From a checkpoint of a small image autoencoder.
Data: trained on retinal OCT scans (Kermany 2017), 24607 training examples, 26.8 epochs.
Rows from block 6 of the encoder, named by matrix and row number. Rows with one number belong to one attention dimension. Each number is 128 + 24 x the weight over the matrix's rms, rounded and kept within 0 to 255. All counts start at 0. Numbers have three digits each.
# q: attention query (encoder.blocks.6.attn.q.weight, 192x192), inputs 0-95
# k: attention key (encoder.blocks.6.attn.k.weight, 192x192), inputs 0-95
q.76:127146136097167135131130125120138163112105116139100129128118103117157158111124103123148127108137134102131138127136151123097132105132157114122102146125153153157127111115111135124171109125158142156100146144134134104152111153143140109114155099107141112138129160156174175128156105140145123122
q.77:154131140155108119119130126117134111129134161120136127098168115136121123118105120122097138129110140126136154129123146132146122131141114165144120115146145130100183146119155123139101162111109125137141151108130111139115135126129117120129134120132118124110137111124082124153123151096140129106
q.78:107137133121140148135134126125107137123114124136095144121147126117138143122109167140124106104111148106128114133127142146126156129121148142121121135135137127113117129106108145128137117115132157130142093150115135147149110126128138115116124133098149142131124138132120133127135135131132124133
q.79:120141113148118124152118093140099142120110131133125136141123151112138116138105126135137144122111130122154135128094105130123119134146115130137120160120136142143122139144129169135106135107097129096149138111116132094165131132115123130148102133157107144160081114126101146101098138130167105149
q.80:146113102126142141134141110093115170134108135117143108130121116145148150122110113137111131116118129080122133110137132124131150101167136102140130137122148119166129105112117119121148095144143127134103102142101107106146108149141145108142149126100159126094137166137155122138139096159121120069
q.81:131148095134133114121143084141114144130083120127160119123104138124137130145130103139105144150115121130134124107107131110153116117155130116142124129106140131111129117150121137149100139109116140145149146132120149112130127127139119114150125113122115121116140134113141130152121132150135110098
q.82:147112129135095113129124134118113110099110150117152125143146149130088105121105133111150127104136104112122148131096098163148152129126123136113144109119104132124108109159154134111108159125148136074140093101128159139130153129121137136152134153137118110156114104122097114137115148134118119143
q.83:145132117133134106101123124165122107151113131087146096118114155165135125124164121106113142162126126156145115116130113092146075134120117126113121134111109127103133111149122128133087171099091119087153156114151164113108123118142114104144143128158114102164121133141114108140116144118143135132
q.84:153114153125092124151134158120124126134113138119113105120126133121124153111125103114158153118143151107155152137109113121149157106147147120135156149120103144132165118134088122127103128111123132130104120131137111154142119128122145135139140115132145132123114132130123135132160114139150154139
q.85:091151120119135122146158126121134154133110105149115126114122083101151173137151114133133103145116123100114125148124134116096140111113152107147102137137142114119141130099092155144145091127144145164101144148133108129135111131120135156105125131126138135111172151141147159117129114123139125128
q.86:115150147129140155143109117099126116154123130106148121127098108140118127123133116095100131131128147163111135124101155134136123140150123124127133127115144136112136130115143100128113155130133116127118144104112126158128104135128157150136134125104114146115146118122147122137158120113160141127
q.87:124123128106118147157131139097116158102120131134101139130123109133135161109149088140114118117149148096137150123113158098109158101132149097131123167118141140118140102110079150104141089140123167137088142126128091145158101128118132142131151120107155151106131127122140142142155124167146123119
q.88:133130131148122128108115164155149091138168138127140133148129127097113106142118138126132120128151136168116120126153106133143113163106097137108168121131094118133134157138154112127116155141128097122150151104157135134107136119128127128134117120146121147140125114103110137108118166124104134179
q.89:130128146138135123123135122131128136126128125124120121131155133131127129132124129137119131121101140142124113117117142148136140123158121132141126157140141144117141140132131122140097144132107140104126116114119104127122144105125127122117112143117123155125146122139141136142110142130131121101
q.90:134151144171101097101139145137136103132149137183161132117139114132149100137111160105113138125081135122111128152149081165117074156133109162154149130123135131137175159087151102159116114091156102155160164123134151123124146123148114095137112117129118142122145113160094158127111144080087133134
q.91:138151110090151110133122099122134132131106109134128140133121144100139107139131150124116124099112118121129120112112126148126106126141108144137142106133139106121116121127171130132135145135149118098138135119113147091116142129144105110131124145138132130137114126125164121132119121145122104105
q.92:125123134089170152148126161127131180114098126102098134131136107132162147107105111129131127130170111097147110117143127113089183098116161112101112125137137131153112084114080160127203081150156167135090113154121088125146104139141157141114155114094177133119117164105165122117172090167123154107
q.93:137136120139111113141126102143112122136131112106141149098112142146109121124151089129141150164129086108158151137125132114141138106125145108130100115104127121102129112117113137136111111101095129137112108116120136139127091135127103134166154112150115099130111129108111093116114116137136125116
q.94:116121113124135120163125107142138167136132111125077108141102151129095135125131124156144112165129077127151137139095122122134166124106138089111074115092122137116097118135101171112099096106104147119123101145131133126145087139120116138160126166153117121164111142096136109110100122172151115153
q.95:125132104108132128157128097099122156126088138107097104106108097144112162118125129117132127134102133109142129129093159147125150091142144120139115124124120126098146124115111112120156125115123164149106119169122116128112114105126133133128132128100122153127135153123143121128135131139145129134
q.96:104119131132123143150137124114101142104100130141118088150139108088121143120164139137114117115169116101149112130107145091140134120123111137144081123122142139132141113131111115107162098119110096145114146123121126119095136152102100135150125137135095127122131118138121123139143134116156121126
q.97:099144117162150113138133108128124128111123124154102101121102090122125116119144102109132118131138149150176180132121142103091134120129136101102094096139151102107146123137131131120141112107149128148163130142113143114103098107130120158136115095135135138141144124114151131131163088134138130124
q.98:134110126112110152123071124128143101134147133097139137132138156131116119152083126107132103120134140132102152094144124150143124145116149143137156186113097128135093135134132148119123173120168162128119119116129135136130112120126122137111129128086143123109141134133138110139144134119109097133
q.99:133160130120135148107099108116118117117133124154113160130129096125131097134114178136121118125134161120109104102156154153125092125149146151153139135144106115136118117136121146101135100129123116124140150145133140110148125147137132131107102152112107121119152159154157130131130103124104122136
q.100:135127125126150119121138119131187089115153111127109128125119087129131131158120160128104145132132167116131134091162146115111087139106134134157121139152127121142150128116125130150161118142094125162115162131118127116127164118139107132125113108134137135102119132118147125110106093100118120113
q.101:140130123138124169096080138100108143143141141124118146133137161130147110135088144105156120112145099132100173123146120176143133139133148146118170174122077166102134142118124142119064146138154151124101108124142122119141094148157128100097113138135130128150094109113116115151114158128104126114
q.102:157158151113156104090161133115154122135106131141095090119156128089140171164141130110199151105180136143154125095130102130084131162147107130080147117155095143117155140098124050095138119126086135157100117113117118150109145151122186134092137127165171164119097122131114113076138133123105177156
q.103:119077146111105139106132145112116131123124132119148102144180136106148118103134103127140127112149090141122131136134109124123125144155088108132151146106099148133102117134121102100149110129148122110091126107139111132136143141142098133110130123121137141138094106142136117147143100130140149122
q.104:186156105128175107130142088125144080123078099128103132116113113144127147151144151144119145135134126148133113140144144128117111123115147147133132106125121118111120156113106180120083102123087112141131120118105158138139153123143129131104097156162091101154168129138111139092108139114167149133
q.105:144123125115147141126094093115151104124149130163135127109099112119101121144108155130096115152103167119110132138151122144116106143082128113161142088161161119144097092130136157101166129133140145116153142124098148132125132142112120133104115140076101121109134128159137135114112115141126090130
q.106:134124085123125141133116117138108122131157121095102159120090154142128108138111142142095110127094134101093136128141123132153119113092177138153127136136138125125092133151136169125107154125137140099163120164115137110144108101104085136109155120115118107124146138124123131130126144125120105118
q.107:123124155149121107130176113136122139134105132140137100132137106105129165120140115092153155128142131140158096129120122116090099133136108112106102098132148140127165120138116095101173119122115137137102124096094135117107168152114124137131122102148139155139102124134118136111140114112146137143
q.108:126120139127127162136114092150112137148109130115179111142115159118131126105136111160105131155157108121090093132127100118121143125135131106151106100124124121122125120115135135123129124123121135123125102093125141139154132137125135128147126116108108133132107119121114130098125085142138117129
q.109:125113110113150123145124135129085159120134164110130131125121176113104102104110107162119098118121095138135143163113112116162178096092122086119134120131142136092091112149139171152083143123162164082130106088123120127130136119113069144151111148130128106126117127139117147122096156120132090097
q.110:127128127141149134140156102130054201127102163102112133159113141115139121089142105138147132103199109141139154131107127116126172103144125100091104091127147127095174119116101134103110076117109122106116119135126119127145113151116134141108141128205107119152111092060115137118112143142151142123
q.111:130143101147167137145095069136136128112112118150143130109095086127100119115148113139092125150123160118137134119148123126089065123115159125169121082113158102123085081117110191101140089133157126137145153110136184132157098119112104149120129118104095139139159154134155112128128072153136095132
q.112:134090128119148148168097145131102158137132146089132162133119161152135118124129130140121131118137076109105136145116133145190175101115113115137150150102134147136115142154141145123091156126138133099126095135133118157124134138115128139120119139127117092151114113123107121148116174124113077092
q.113:109104126113139095138143161114107175111124138095116135123165149119123122125108104122192151112157041167123135166129096143187205092164085153090136181103103199142136150155105083147081167126092125124088088133125091137100146165131144116150129147171107119172105091111081122178116178115149159110
q.114:112156134097139137107114114129159104123126117194160101128087094126106145138131129117119129144116182124145114106162126152101052131116143115166156086169132102144085113147144120134192121145143144138149148111146148137103140119116145149144101139088150130096142165163151142109154093149110121145
q.115:120120117131112143131103137118111122127152110122136158120123162145123121147106144145128114136121114106085117128130147130180129120110152169150139148116125142132104131141133161145101174137110133111142141147135156129138125113124108112142123139104100092121113144115098119147116158136108100116
q.116:124098124126138120142101123139149133124125112135124113142121129129128101128108092141126129155130101151120147146134121136113161140126156115122114136124125143121133117126122161125099120112112144149137118121136137110142118136144126114121127092124116113132111102137126139141114107111132137125
q.117:108147081133106155129060063118137090108175137142132158083102142136109117146087130112110099122101176141108186109190126144115108152084154121151187134146126099094078141109137210111086168132165140146157141166120163119116091127149105133088119133107121084118167118124151114143096111151112081119
q.118:107118136117133103145110120134103154120097164102129104146157129120128148109165113114138136123161102120144121115121104099125180094135101119110098132138141139127103133150133102130140114125126116134093128133124141115102138119130122130126141118159098104128128100110129120140147133120158131110
q.119:113132121141133122113135153121126136111134115118111147116138163129128127120122144142139126110149132091113122143110119127123118133119108130125118132158112132110126135116140098123127123147139106079119079126135132123134103147106149134100141133126142144138109137110100130123122150143139135123
q.120:165170134107126122080123136117210059142145072148135123142122097135127167164134193102127140161154134110120089093142158119127055156145126172151142135191085131122159167092184113140165120130106166123147149100142118125133142133146185131144114116085139152080118143150119129069127108113107161173
q.121:119085105105110120132140146135097168135173137103127189126122154173123138113126111132086128112089099120119170163135135150156152098068128110125118130080165118129088126156130149152132136134157099103135132146111115136162107121129087098116154111135099098143138125126159139151121138152136097073
q.122:112106136099134089154126126129136119115129135139138095130101138115148135148130112156118115134102127121128118149137111118125163135122125098136114128118146105129108106120144140124163113123115116147125134118111135129116138128106122130143146124143102127122139141155141126129131123138155125132
q.123:092082149133148116156166151139085173089094126114119090129161168092160120091139106164190133107166063136133097194127121085134233089159058112075088124118114184123172092136119070112120104098106103099097114114120106146133146150111156145128135152157090119157094103103095136165147158155153155110
q.124:146113154146141117141137120136122156119094144101136097130146164113154139085164106116146132131167111147119132128117122117115185124166080132094120134125093142118124153120107091100100121104121120135107079123137131166139122156123145114117136099152124132170104108090111105137137119137147135133
q.125:137177099122136132108112133133174099155166105131104192127099115161120134188105172080137123150126149135112123115141129132122098137108159165150134124134109115122127151109127156155114150137131145143153133146085154148136109139129132107143119142096162135122143144112113124079126118125091122142
q.126:079133144133106161112118128102123162110120125146112135107138109116110118137094154140125116093089121129141120095100131143112085148154142134126137133152131102102094118140135113124144132092154121134132140148129117122099108119123128121135117142100161131096166118144144136153123116138085113135
q.127:140133110134156094118145141112113137148123100149115174139119135136131116122114172132129156159102113139140130133102152141153141114131136128105112115114140131113176151113144148142072127133098120125147121127113106108146152137151132116169119121138106112135114113107111148083115164108106139124
q.128:109110187111095156181097136136145195133186132101152168128143082138152095106149112117103125132147075167161147157153175150191121075179162094122098127138132082183106042156206131197115025172133127125089052102119093125172064128083125120113164106097166100094076133080099161127205139136162127108
q.129:083106180145128110133117129156160137088155120141107086141142108116108131176165128104135172180098103135130140123146156176182190158107106109049135127148134115114110093094139100183139092094161155125113135120120097134133113052123143149075159157186151155102137149133158108120122126127098135131
q.130:169121137131148124136121206145103163139161130159133139121114133086141105126074115134142117131139152145134130143154112129127098147136109134105116151153152116151094133117180109139150102119093169146153165044091135158146084130141081119134188083115156102095074110105118140102079173107121132107
q.131:103144158161156105158129158134152099180165130111126121143081102184140158124102134118115164099093135174112141113147128158081133160115135109076110101158152079110168135119156128126153126095118167078142145137145113150129107097141105113092139104156182111121127124182161172050183077166118144094
q.132:087172091143141075110150082124104074094117176168103109151193085082104146203094136134104141128211097176185153092128166111130133092075134065139099119168164136061166141169118116172103100088122140124119100097145116109137082069149112202119119174148137092147143106125213091128093135101125009146
q.133:172150115098114166112137158182102152164078100144092089140106119196157161106170098130121184124158067123083085160133161146151167138149136128116111132165161109127106098099180090100093086140106089146108144064132038155114139111099119131111155101132166105141078189119147211170179094160141132154
q.134:101124192115134176139141125172093159095163039160155151146145136138125101108163095126136171222140126136154157155141162144137134158104102098103140106115116119109112075102066130175120130141121156159151153168133051084160128162150159121046175071196126189107114098100088049148062129116144143154
q.135:191100103083125169135097172125075162136184207136189162087105154062087114125037097052172042077120163104141150135185117197137077111150226118147087084088136167155106136185143083066167079152087245183071113095065187151165092145083119091127105092082119137145093069086120104129118092103069139108
q.136:145146099152124075122112193093094180131123133174191171093139131101126069179052154065166087037205148133225154131241129163164129078192144152106068074091180177145196142223203096133112094103112189139092116069108184129115091138118101148121117168119150100074102016165119089105150111103129160138
q.137:143135077191085151107232115088084100126089110202198159045137181119157122105078125135111035083111161145129121091107101080067024120152161173200171087124104202119154178189062176077141183109092117120150167127137155083100097185174164142146081109118081156163140048111092065135063127114160108115
q.138:172034221072131161160124169136095226078180193133183122136186086070085100104167085096128111116184144092133178190199163160186151054144142102107096103096100107155163055125137028102180034171165168107057047138087113152189059195082134079109183107137151161136087113090086166163217082152110152139
q.139:112126086133137155092094143128102092179123120127170157116103176150124153101093156094153138101052127080096111109105069126092125124109160139127122151108108117096150193126107171074136141121109131118142158165119110066098167168118094111175116157144148130170135128140119116124130103106100130109
q.140:139164141132147109154183135138162105119191132109138119168112110110093156130140152101103131132180086164153183142117172167202139084109121071030080090172171031091068036173126136195070097129133201163097067082082093140141117104107155120065181126180168110099117119100150148096158105111114126128
q.141:107084154117132096156149122105159146106166186079224155109128101097107096148060166163134106116142160143161131149093160182138077073116162143168114144122140120163141098121143135151179116191130156152076082093075163116148075106121078093166122108096145135134092100091093131074126113058143119105
q.142:126114137129148084129141098147150080077082141123088127166131130078104177123104154134111097131154094128182146144074182107155178095103112139154131093111160199106092133133097130123100087143157085146125084145123141135076185142162159147125052152130110084106097123084133129103105112090119075164
q.143:159110085080125159084098080129158075122106126136155132154117153147109154102148120128116121189062147042106063103050191161132087143061091129183102161159127132101086152085111135136065158157103109187094149158099108127133172095132148126188142190112091111197116170117150170181060179104161001095
k.76:131126113108164148130142114149143121120123113148103106107109148111156145104144114151128169113136131122145147133128116118096109114118156105128154117105144135141133113127105135125148107141150100160125137106124128126136101138160130118138122126123122108151128122138124145114137096117121137128
k.77:154106148133113137140126148129123148130140144151135119133153147150109129139111122100114124111117144119133133121114147118122145126139118149114135125147145125110159152117130118104139130104132136129131145129113134150114155140142112117101137118126122124105129123166122125145154124103128132114
k.78:109121128135133110118125121111085111130147131105130118131127142125127120132127115135111128115139141111146106123124132138102125132086128117130133127130123128114122115130103120131134133128136101135122144116146151130122123116134136121120125127128155148124141133145112123120102129131153146156
k.79:108182141156116138145106129113153115134114123120141150125089113118115109141149105136117108158098126098106099115119147134127088129133120184135109087138142168139117129165135110192117137124118109084149145140131127124090129136087159119123138140125144146116086124168149121170104140109174112132
k.80:123104135116127119160120135129144131132107118125147157115148141112107129136117108138133136104133136105102167126131139142148159104131127134161140166104138106150108086101110123151157098146132137148121127098133112116144115148121135094132135116099138142136102142128131089125150109114144113086
k.81:120127147117104138144119129127158135122105122127167141132128142149113106153148108134103131115109120118119137106129130140155094100146134152160166129125134111122135097141119147155126122139119131136119158126127134115144152120116139111114130125095138135134105147145161121153139105105144078077
k.82:151117140140096108132107134096137111132110158102116132132107130155107091135106136136095101125093131120121144098107165166147116133149144144123130118110170117112122109123164158146104129148139129086130104127118106129134175132123142133140174137105111146174098137113176115148097153140135083113
k.83:089135136131138146132116109123182139138129156134122119129116140146146108118149132133106124144104155120132122095119131127141121134131122132156122104152136136143130130125132152169092123142144111136125116146143132112124132116127141147157114137109122128156116136136160148144127115114138112115
k.84:146096129157121099104173131136113130125110113113099102117127126121127147115123105110170157137132133141136142148141104113112175140155143115127139151112123118123153108130120106104135120094144144124119099116133120127125095139126105140161118096125124147121129119143100157113135107147140173176
k.85:153127112116165115103148137123106140132129110110127081132128119135114176143141105117149163128130136143157149149125112108104113119103141131132102130101121141117143128122140102126150133115126115138126134117146128124112096132118106104121117133133140111111144123125105142096116123156111157144
k.86:153093152139134130110127146157134153118136114106125101130135118140099161123129151123156133105133156141150142127137127123139189133160125105106132160136118129117162150135125107110128133121136152106094109131115107132156084104135145122129120099107124143104148127102122154112150125140103160094
k.87:129099131150138104123130142136120135117097113133141089106127117112131134095120100115145164118115139128169163134142130125123157115144132120118128139112136129125120091142135120094156123103125137130090116114119096126136100140131120130146135097120105150115138112139116150110135103140125152141
k.88:103169131135146131128155121124157120152127141138131122133122107114141117121138156124141121158143107146127115123131138131118086131144104118112128114116126132136148170120144110127097131136125125110146113138127158125123112115111136153130115126147136131106138101114128114119153145142138124138
k.89:131114152140132134131115154142115145124129115131157110142135144146124142119108140102119116120143155121122125133121133110139134130134134126113122131144132136104138142131121095141121169110131140094122125130103135133125143097121140107121128115138148129101131136156134116119116126107153122127
k.90:132166131169155156098140172113134128153124121161148121135133118118127145118125148106110144141135115113113110151120122146087065148158097157143111086156151137122158204095121064136151120123108083122165131136111183157072145115134121131139127136151148130137121124188114112150116148083135121143
k.91:114142110097125125113095086114141108141113161111137174137108135143131114127141138142116090120114150099118114122124169137153121141131115130133136116123121115112119136121127175157086125168132116140128150123123154099115167127133166107098135170126124135134114150119161119140115140115138064103
k.92:096117116099149113139145112130115106127106140126121116105119134104129124107122126154166150110147126137138140093130120122107168124100139108125138147112113115163108086120108155105152122136136143150095142143122097110184116136149105105159128149109105118148109131098124150111155095160132119129
k.93:136104121103100111127113129120154120112126133132126129104111147116127126149126096118108105138111137115126140114110138132158171137098142133143114132128139116140109103130104156161124110142126144141098116141132124111159133144122140106157126159109133124156085137104156143139092101126103083096
k.94:151104113082101114150088129109149107127151159116121158118102138158114086136130110115085093130089112138140133129104170157137151135050148158132125120111132115121080122150116165143132154133127127127106142126142114108117142146129157127141146167116119109147068189109184109151099118100117064115
k.95:180092113112116109141117143144099154104137151087131113119114126143119142143154123118141138114114150149149137136126139137163194123114142109126089170118117118105122128128137143124136136133137142142102119123117118125169110099133103120133126117107139163121118142109115139096129143159116134134
k.96:169112121126134120144163142124094156093145151125143134128140124102137123116103115110117109099102140115133112143142112140122145101141165119120076100111106121163145111146128115125141122147128150146160104128125113111113101107132110138132121116120132121108133165144141161141163130140121101123
k.97:108143113120130140149110137143133149104127132184133110097130120090114147134160084151113127152111134145154139112171154080074154098110135075111082087150130114147157133136120133124133115099124121133131115153155127127112103127140137156149167098136128126117084124104120166156158088151108129176
k.98:116136118198096166085127131085125108131096072112098152123133121115147087104121129145125147142142101111149110139114150130110099134121121157138130135136128128167137130145148136140114088133169109116144123083132129106121141134150146106145132141081125141141127134141115102144128148102123145136
k.99:154115143105140127127130102106143145145128143143141134128113161148110119142111125114132108099130145120087102102138096151134139124109107158134175152142133132128115151118156124083148163120123076124141134139103138139129119136135130092081101148131126142113140115162145093120103144093096118090
k.100:142147113119137122117140137120171115187154118135111104136144128136088167160128137158162127146149165121111123129142109146096123133110091146155167159127102170123132175135164109135155138151078128123109116108109137133164125137135117098104106127135135124094128136139128105112119113115080100113
k.101:128112158105071173118123105073123094149138117094130124134119162186126090129154118123138125091158095151103181124106124157143109183098118195106161156122115125091100103156128127089109184140129116116092143144137120136161180159159122086115137161127096137136142098119136084163109164127135153123
k.102:139135166148104107103190161118091117139115156105145069166164103095123164111137147148139162102176121148142159143161061131122135139134088110108144168116125147147136180104134047102099150142095133129199080122103102104138102135175121105116164107144093140074159131116114141086149127147087176131
k.103:138121169135103150106162171116135102113151138135156083117138130130132136114125111137161146116169128088158169131144106122159106116150126105112140156116082097115120128131093126128120110129142167131128118103125105111131131119149118134136145109114136146079116141085118148142157119145115106151
k.104:202103152081161090171106136093149136143152130143146114163143136205135164181092131114124077117130164133090126135146110176134094154123090148127176144107148128102103149129156123135171185177114122136108136164106110113088142126125101137103115161152105116132111183171167101087083159123082104077
k.105:136140143137148126158119113111136143128121165159124129116122119144137126137123159120126126126119165119124107084111156122091104120110155120134147121152189118148163135122118154119159115115122149143120170149124144106126101141131130137139079122110147151120113133124128142112120142122145079099
k.106:121123109126127142129079081120154100161111115113104186112119138155135089143140168146125120175086117120130075110092181143133112157109141159163109122131149113096125105136134174149127121104135110136111176140146152134118152136130142138158127153104139129146142143171139095115134125122157113100
k.107:113160127130161087120132157158100130116165153130135094139144133099134152120105134122150161146151139099166127153169080104119125106147131070116099140126129141142154140119108129096138106141111158146162097107081129115140081112146129126112134088137133148105126147112106174107138109156119136135
k.108:122144127125126166141109113151082123103140132127121162140111142135123114098123165111108133124111133107159101117119146121153073098103146092148088108119150126120147100076100158109133094144135151155133119146121139114153102140094121134120105127102142139130122139116130139088135125145114112115
k.109:109105119149165167158075114132109099099107124120106160119111132139130109123112119096096105131089118097150117109103185109150110125120148134117113087121175104083108077147132166152110114090140150121110164161142130113109122121110128138184143146105168132170119122132149163143138142169133095118
k.110:135113086072124163142103127116080141116127148129154127129123125127138159130148136122073130095143137139115139146128137108139144134089121111096086085147156132108109083118140102109135191164083132120120135165142105114105122157139130151107175160153082132141116128106116171150104125195141126140
k.111:126130124100138128175105111111148153099142163169132144125100148121121114125151134130124102116121172124085100112148141127089103114080145094117122086124090071093163153104101183100168080127139146132146169144136128097111139130137094124120095121124142135158135158121150158122124110134131081093
k.112:123095097143106173126120098089125088121079104100133112131108131134158098153142127104069143141092096130107122140096178136149116151100123174114140101129143127108101088168131156109113127112127098131103172136124146121104139143138143126144141152091118126147141124129139142162100121140135113133
k.113:142100132110106135094149119111128074128130089091116111138160144150121130166184113125133117143139073139108143152115116105168155131121110189111140139086130128102065089161170098154102164117100149139109136139137115143130163129121134135128188130125128127159170133112105111175115113132152145142
k.114:128149152135145101161120119131094157130145154187115143119137132079131142121107149097160137122134164118142124082155118118104115119125132068161136139148102134140169156119114156131152107120108127133148133129109147127157107134118110121121102112121153147098133114088142151103158114103128115098
k.115:160119115129133155150125103100145117156126101097110139135115143193131079165121132124123114153102113130109087115087153162140131157102153177137144143111148118110077114127180145125132130128135123124100160142130132137126160126114148101146101156096132103158150138153144106123103144081144132099
k.116:121111088138103144140146129132144101128115114151107112121131131152119104125135142126115131143142139155154125119115135104114105118105152141138135104123124122132130114154128151146103111143114148150129136143113128127131105138134110107128107152112143133131122129105132127143136110145113117154
k.117:125120136100089177151098080100138125132130095124114152139104156155125080142122119126097096108120165165109119073137197144097079131081148141137157114138168126099114140165161160144178129128158125117099172156185149129122171121146141133131119160103101134151119123156169087146107142113116148122
k.118:133129117089127125090096135163101122078140126111115135105142130077140129118137117143083123130138101138118110169133141110158163107128132110110103115132129145116126092140123113134122113129125140166112120133134135129124117130147130124153165120117098109113151165096122159136155117154152135131
k.119:131135153111115120147096111104159128135111134116108130133113124116141110128144110130106149103151102135119145100118110131125131164122107157139144159166130132108118140136142110108132141123134120102102138144136127112153135137138135121146117143128148124112120107143130125145136147148120107129
k.120:129172149148104103101123163151116124156139106151131138161150110106135190110123191101192136116208128128147131081158081143112134132171054147154164199168109185110125182101160124089120153146112111136140116091091130149134122148128100116078112120116132136036115097112107087078144130055086147124
k.121:139108132128152142153091129127138127125137117130150152111092129130132126154136125113124124129108122138108115148140188128113133118137138138110140092121147111102121082138099180136133092073132135151100188165133123134102138139114143146142148118155158117173149139117121157130108134148142084156
k.122:124136094101173109135123104152137111099146170155100142104124124115152130134147137149122125137083117122130125136134108100141152116125141098129119097138107132126136107127128122128130091113116142134135115128143141108137102116132124149120122142141115135134154144141122146116137119129124129124
k.123:129104101094133142125164137125140111099143131119144104101129120128119153139163105167112140125141079141135147151131107091136188114134150140086105118118116094135112090169125109106090155115113163089133067151129074102143140116145113132113159116115135112107132118135105156180152114173145154148
k.124:100124116104101137128175123120106109115116141096148113130129133101130127119165133140117157149146107154138143136122097122112111128106150125114093112116117120165119127134094121101092147158116090142138099128145131139148135145139115093117153120126092129116135132107109142136142078161143147171
k.125:115137130130134134132128129123157141158110140116113147144115130154132120130143159126128141109148138157098098101112127152118092169117090178161141159129142153151114139104154109117140136124144095113136171134103147146107147131126146152123118151147123117119122110146126118113108123102118131117
k.126:108107142134090152161137123115130163099119119134152119109112136093157112117096131142092120085082111119107119121131150146114151113132128146143121149128132107162145124158129123141121111100140124115149113136147149146141140110105144114133146115122154102141095121142154096137136135101125121130
k.127:118106141093126125159109111142141143150136124152121148154123137161100133138117139110118107132085118155121121135128142133134112143141107158131137119130117149097083162117146114115119192122120116119107170171121135138107128141118108138104130140143136091152136109144124100141111142115132136122
k.128:143136149083100118091130158137161102148138133084108133157128133100080136164156146130166134089100123099120128110176166165150168162101174139124126131134117093141140051134140183142084174148094096127101128118051091143095134160115168104099132118116142141122128113108176161158123116151124102141
k.129:083160111121165110120083109103149133135139136134130138111174151131125101194160096145127145147119129152131141120147084173143147116109135080080124172116110136132102099119124126140121135125123166146126114129153117137133141081124131142113154167154123093116135130099126089099105144086115124138
k.130:161114116163150130120102104134127131112108126156117106141117127176164158142152112140130152146160097134178123093143149107102140155101120076101140168101157129151071127168180128165139139144113132146119138115157113129143080155110120132108176114145126082126092141140133113149118100138158139120
k.131:048156143160130130086130147078146115123094124110107100158162127126132171114154123123243199117144112134146175154164068115091134165115137107134092173104112125165122171081103149109129114138142126095150100129118125145170127124149156141077132140113112116126122046154137161110161120134088157113
k.132:140206115149164144072155100089123112092180116157162106138120154132117112172113134088068049136148102191171143075118131107169103131093111185118114068163142117041143092170122137155075157103146159087155118142141173111095159109141125182099131149140140086136139149133144068118107147134141054150
k.133:131161135157135147107087126141073116126064127119098141181122173176179137115160125139142135149149083095102105098165116169127147135101091148121116160145123129145115158080149124132137142123118086127091166083169139144129134112131132173110155189132153114170134133138157132125103111109101138102
k.134:083104162121174132120109105147163147144138098149129103142116112136130137161132132133106135183165135136145121150139138126172167156116151082141133187079166119139161114114149123182146141131117099151105093110152101094160168119116129135114140164120092120087147138110116126113072149083129163096
k.135:167068087153114119129071112183086155092134132151210205102106178142095090146080135097102135166091098147140103120093165105172099140074178142147101083113161135108143083144161119135101090102154138157135173119127171118124140172074115054137140120133134090155119147105084079122115118109156121141
k.136:129145106154117122079168127102114087140103103171175112175124182099142109172124172102169144130187085096169173116156169139153131129124191079139086137102178083161114112135155124142107164087106182147132131138087136126124123150161135154135136073097135071096102099165133098167077136115175105128
k.137:152124100161141147123179083160080129110161152156168139073097138093108128118101152173093063137119148147176146111104102104146089106165152123164115134145191163112124119133142154172113144108092189150151131121151139156102124156128110111147126075085081119133107156119114077141067106141144084146
k.138:134118140106130101072092153114088080149106106119201105131179154113091086159092148069148206084159110081121101084170151120137138140093179106132138097086148089116133048091141118061185159147176132116125124168090100096100156180111148113152121133183158117143147110128165145158092153092135170175
k.139:156069139133152129127164161159120141124132122143139146096081105140090160118111153162146087109077162128124132134112144140118168151152130158137126119091134155096149196134132135118139117160095139102097133121121113112148143120085125094102115088135123133180118158132092150113106140135132119096
k.140:096173126105132105135102105151164157122159114029099209126149123088062102164142134106041108135143105199105163094179195136168178119112118183080105089136209090113116062145127189090077158115165162173096098143117123116156134134118086109134133117163105061140136080074156207121058075127153201183
k.141:131133130092126150124103119142142139077175134118175179087118123134063088158098102077108110122094106143147134133102154132182118152127173195151089082111127150093118056186174166178109147135173139170092112154055122089115090169110153086143123102090120140161139107087117147104098135157126105172
k.142:165136132101112116145134151155135087103115145133102135141146136097099157121150106121081080132143120130137097131110170126164106147141149134177136065138110133109089095115113148122101123189105107133079183133074135126127180128099197159123116153124118159162115144075136110104111168153146107144
k.143:212168085083204197125089107166028168125199138156145190085065130163094101088084100123020000198072081159112067122050167183255102119073076206163158036119140139021127124189168132147082145115163095145081163136094214172059202118039089107142077124088114102220090205081084093094097155120174108155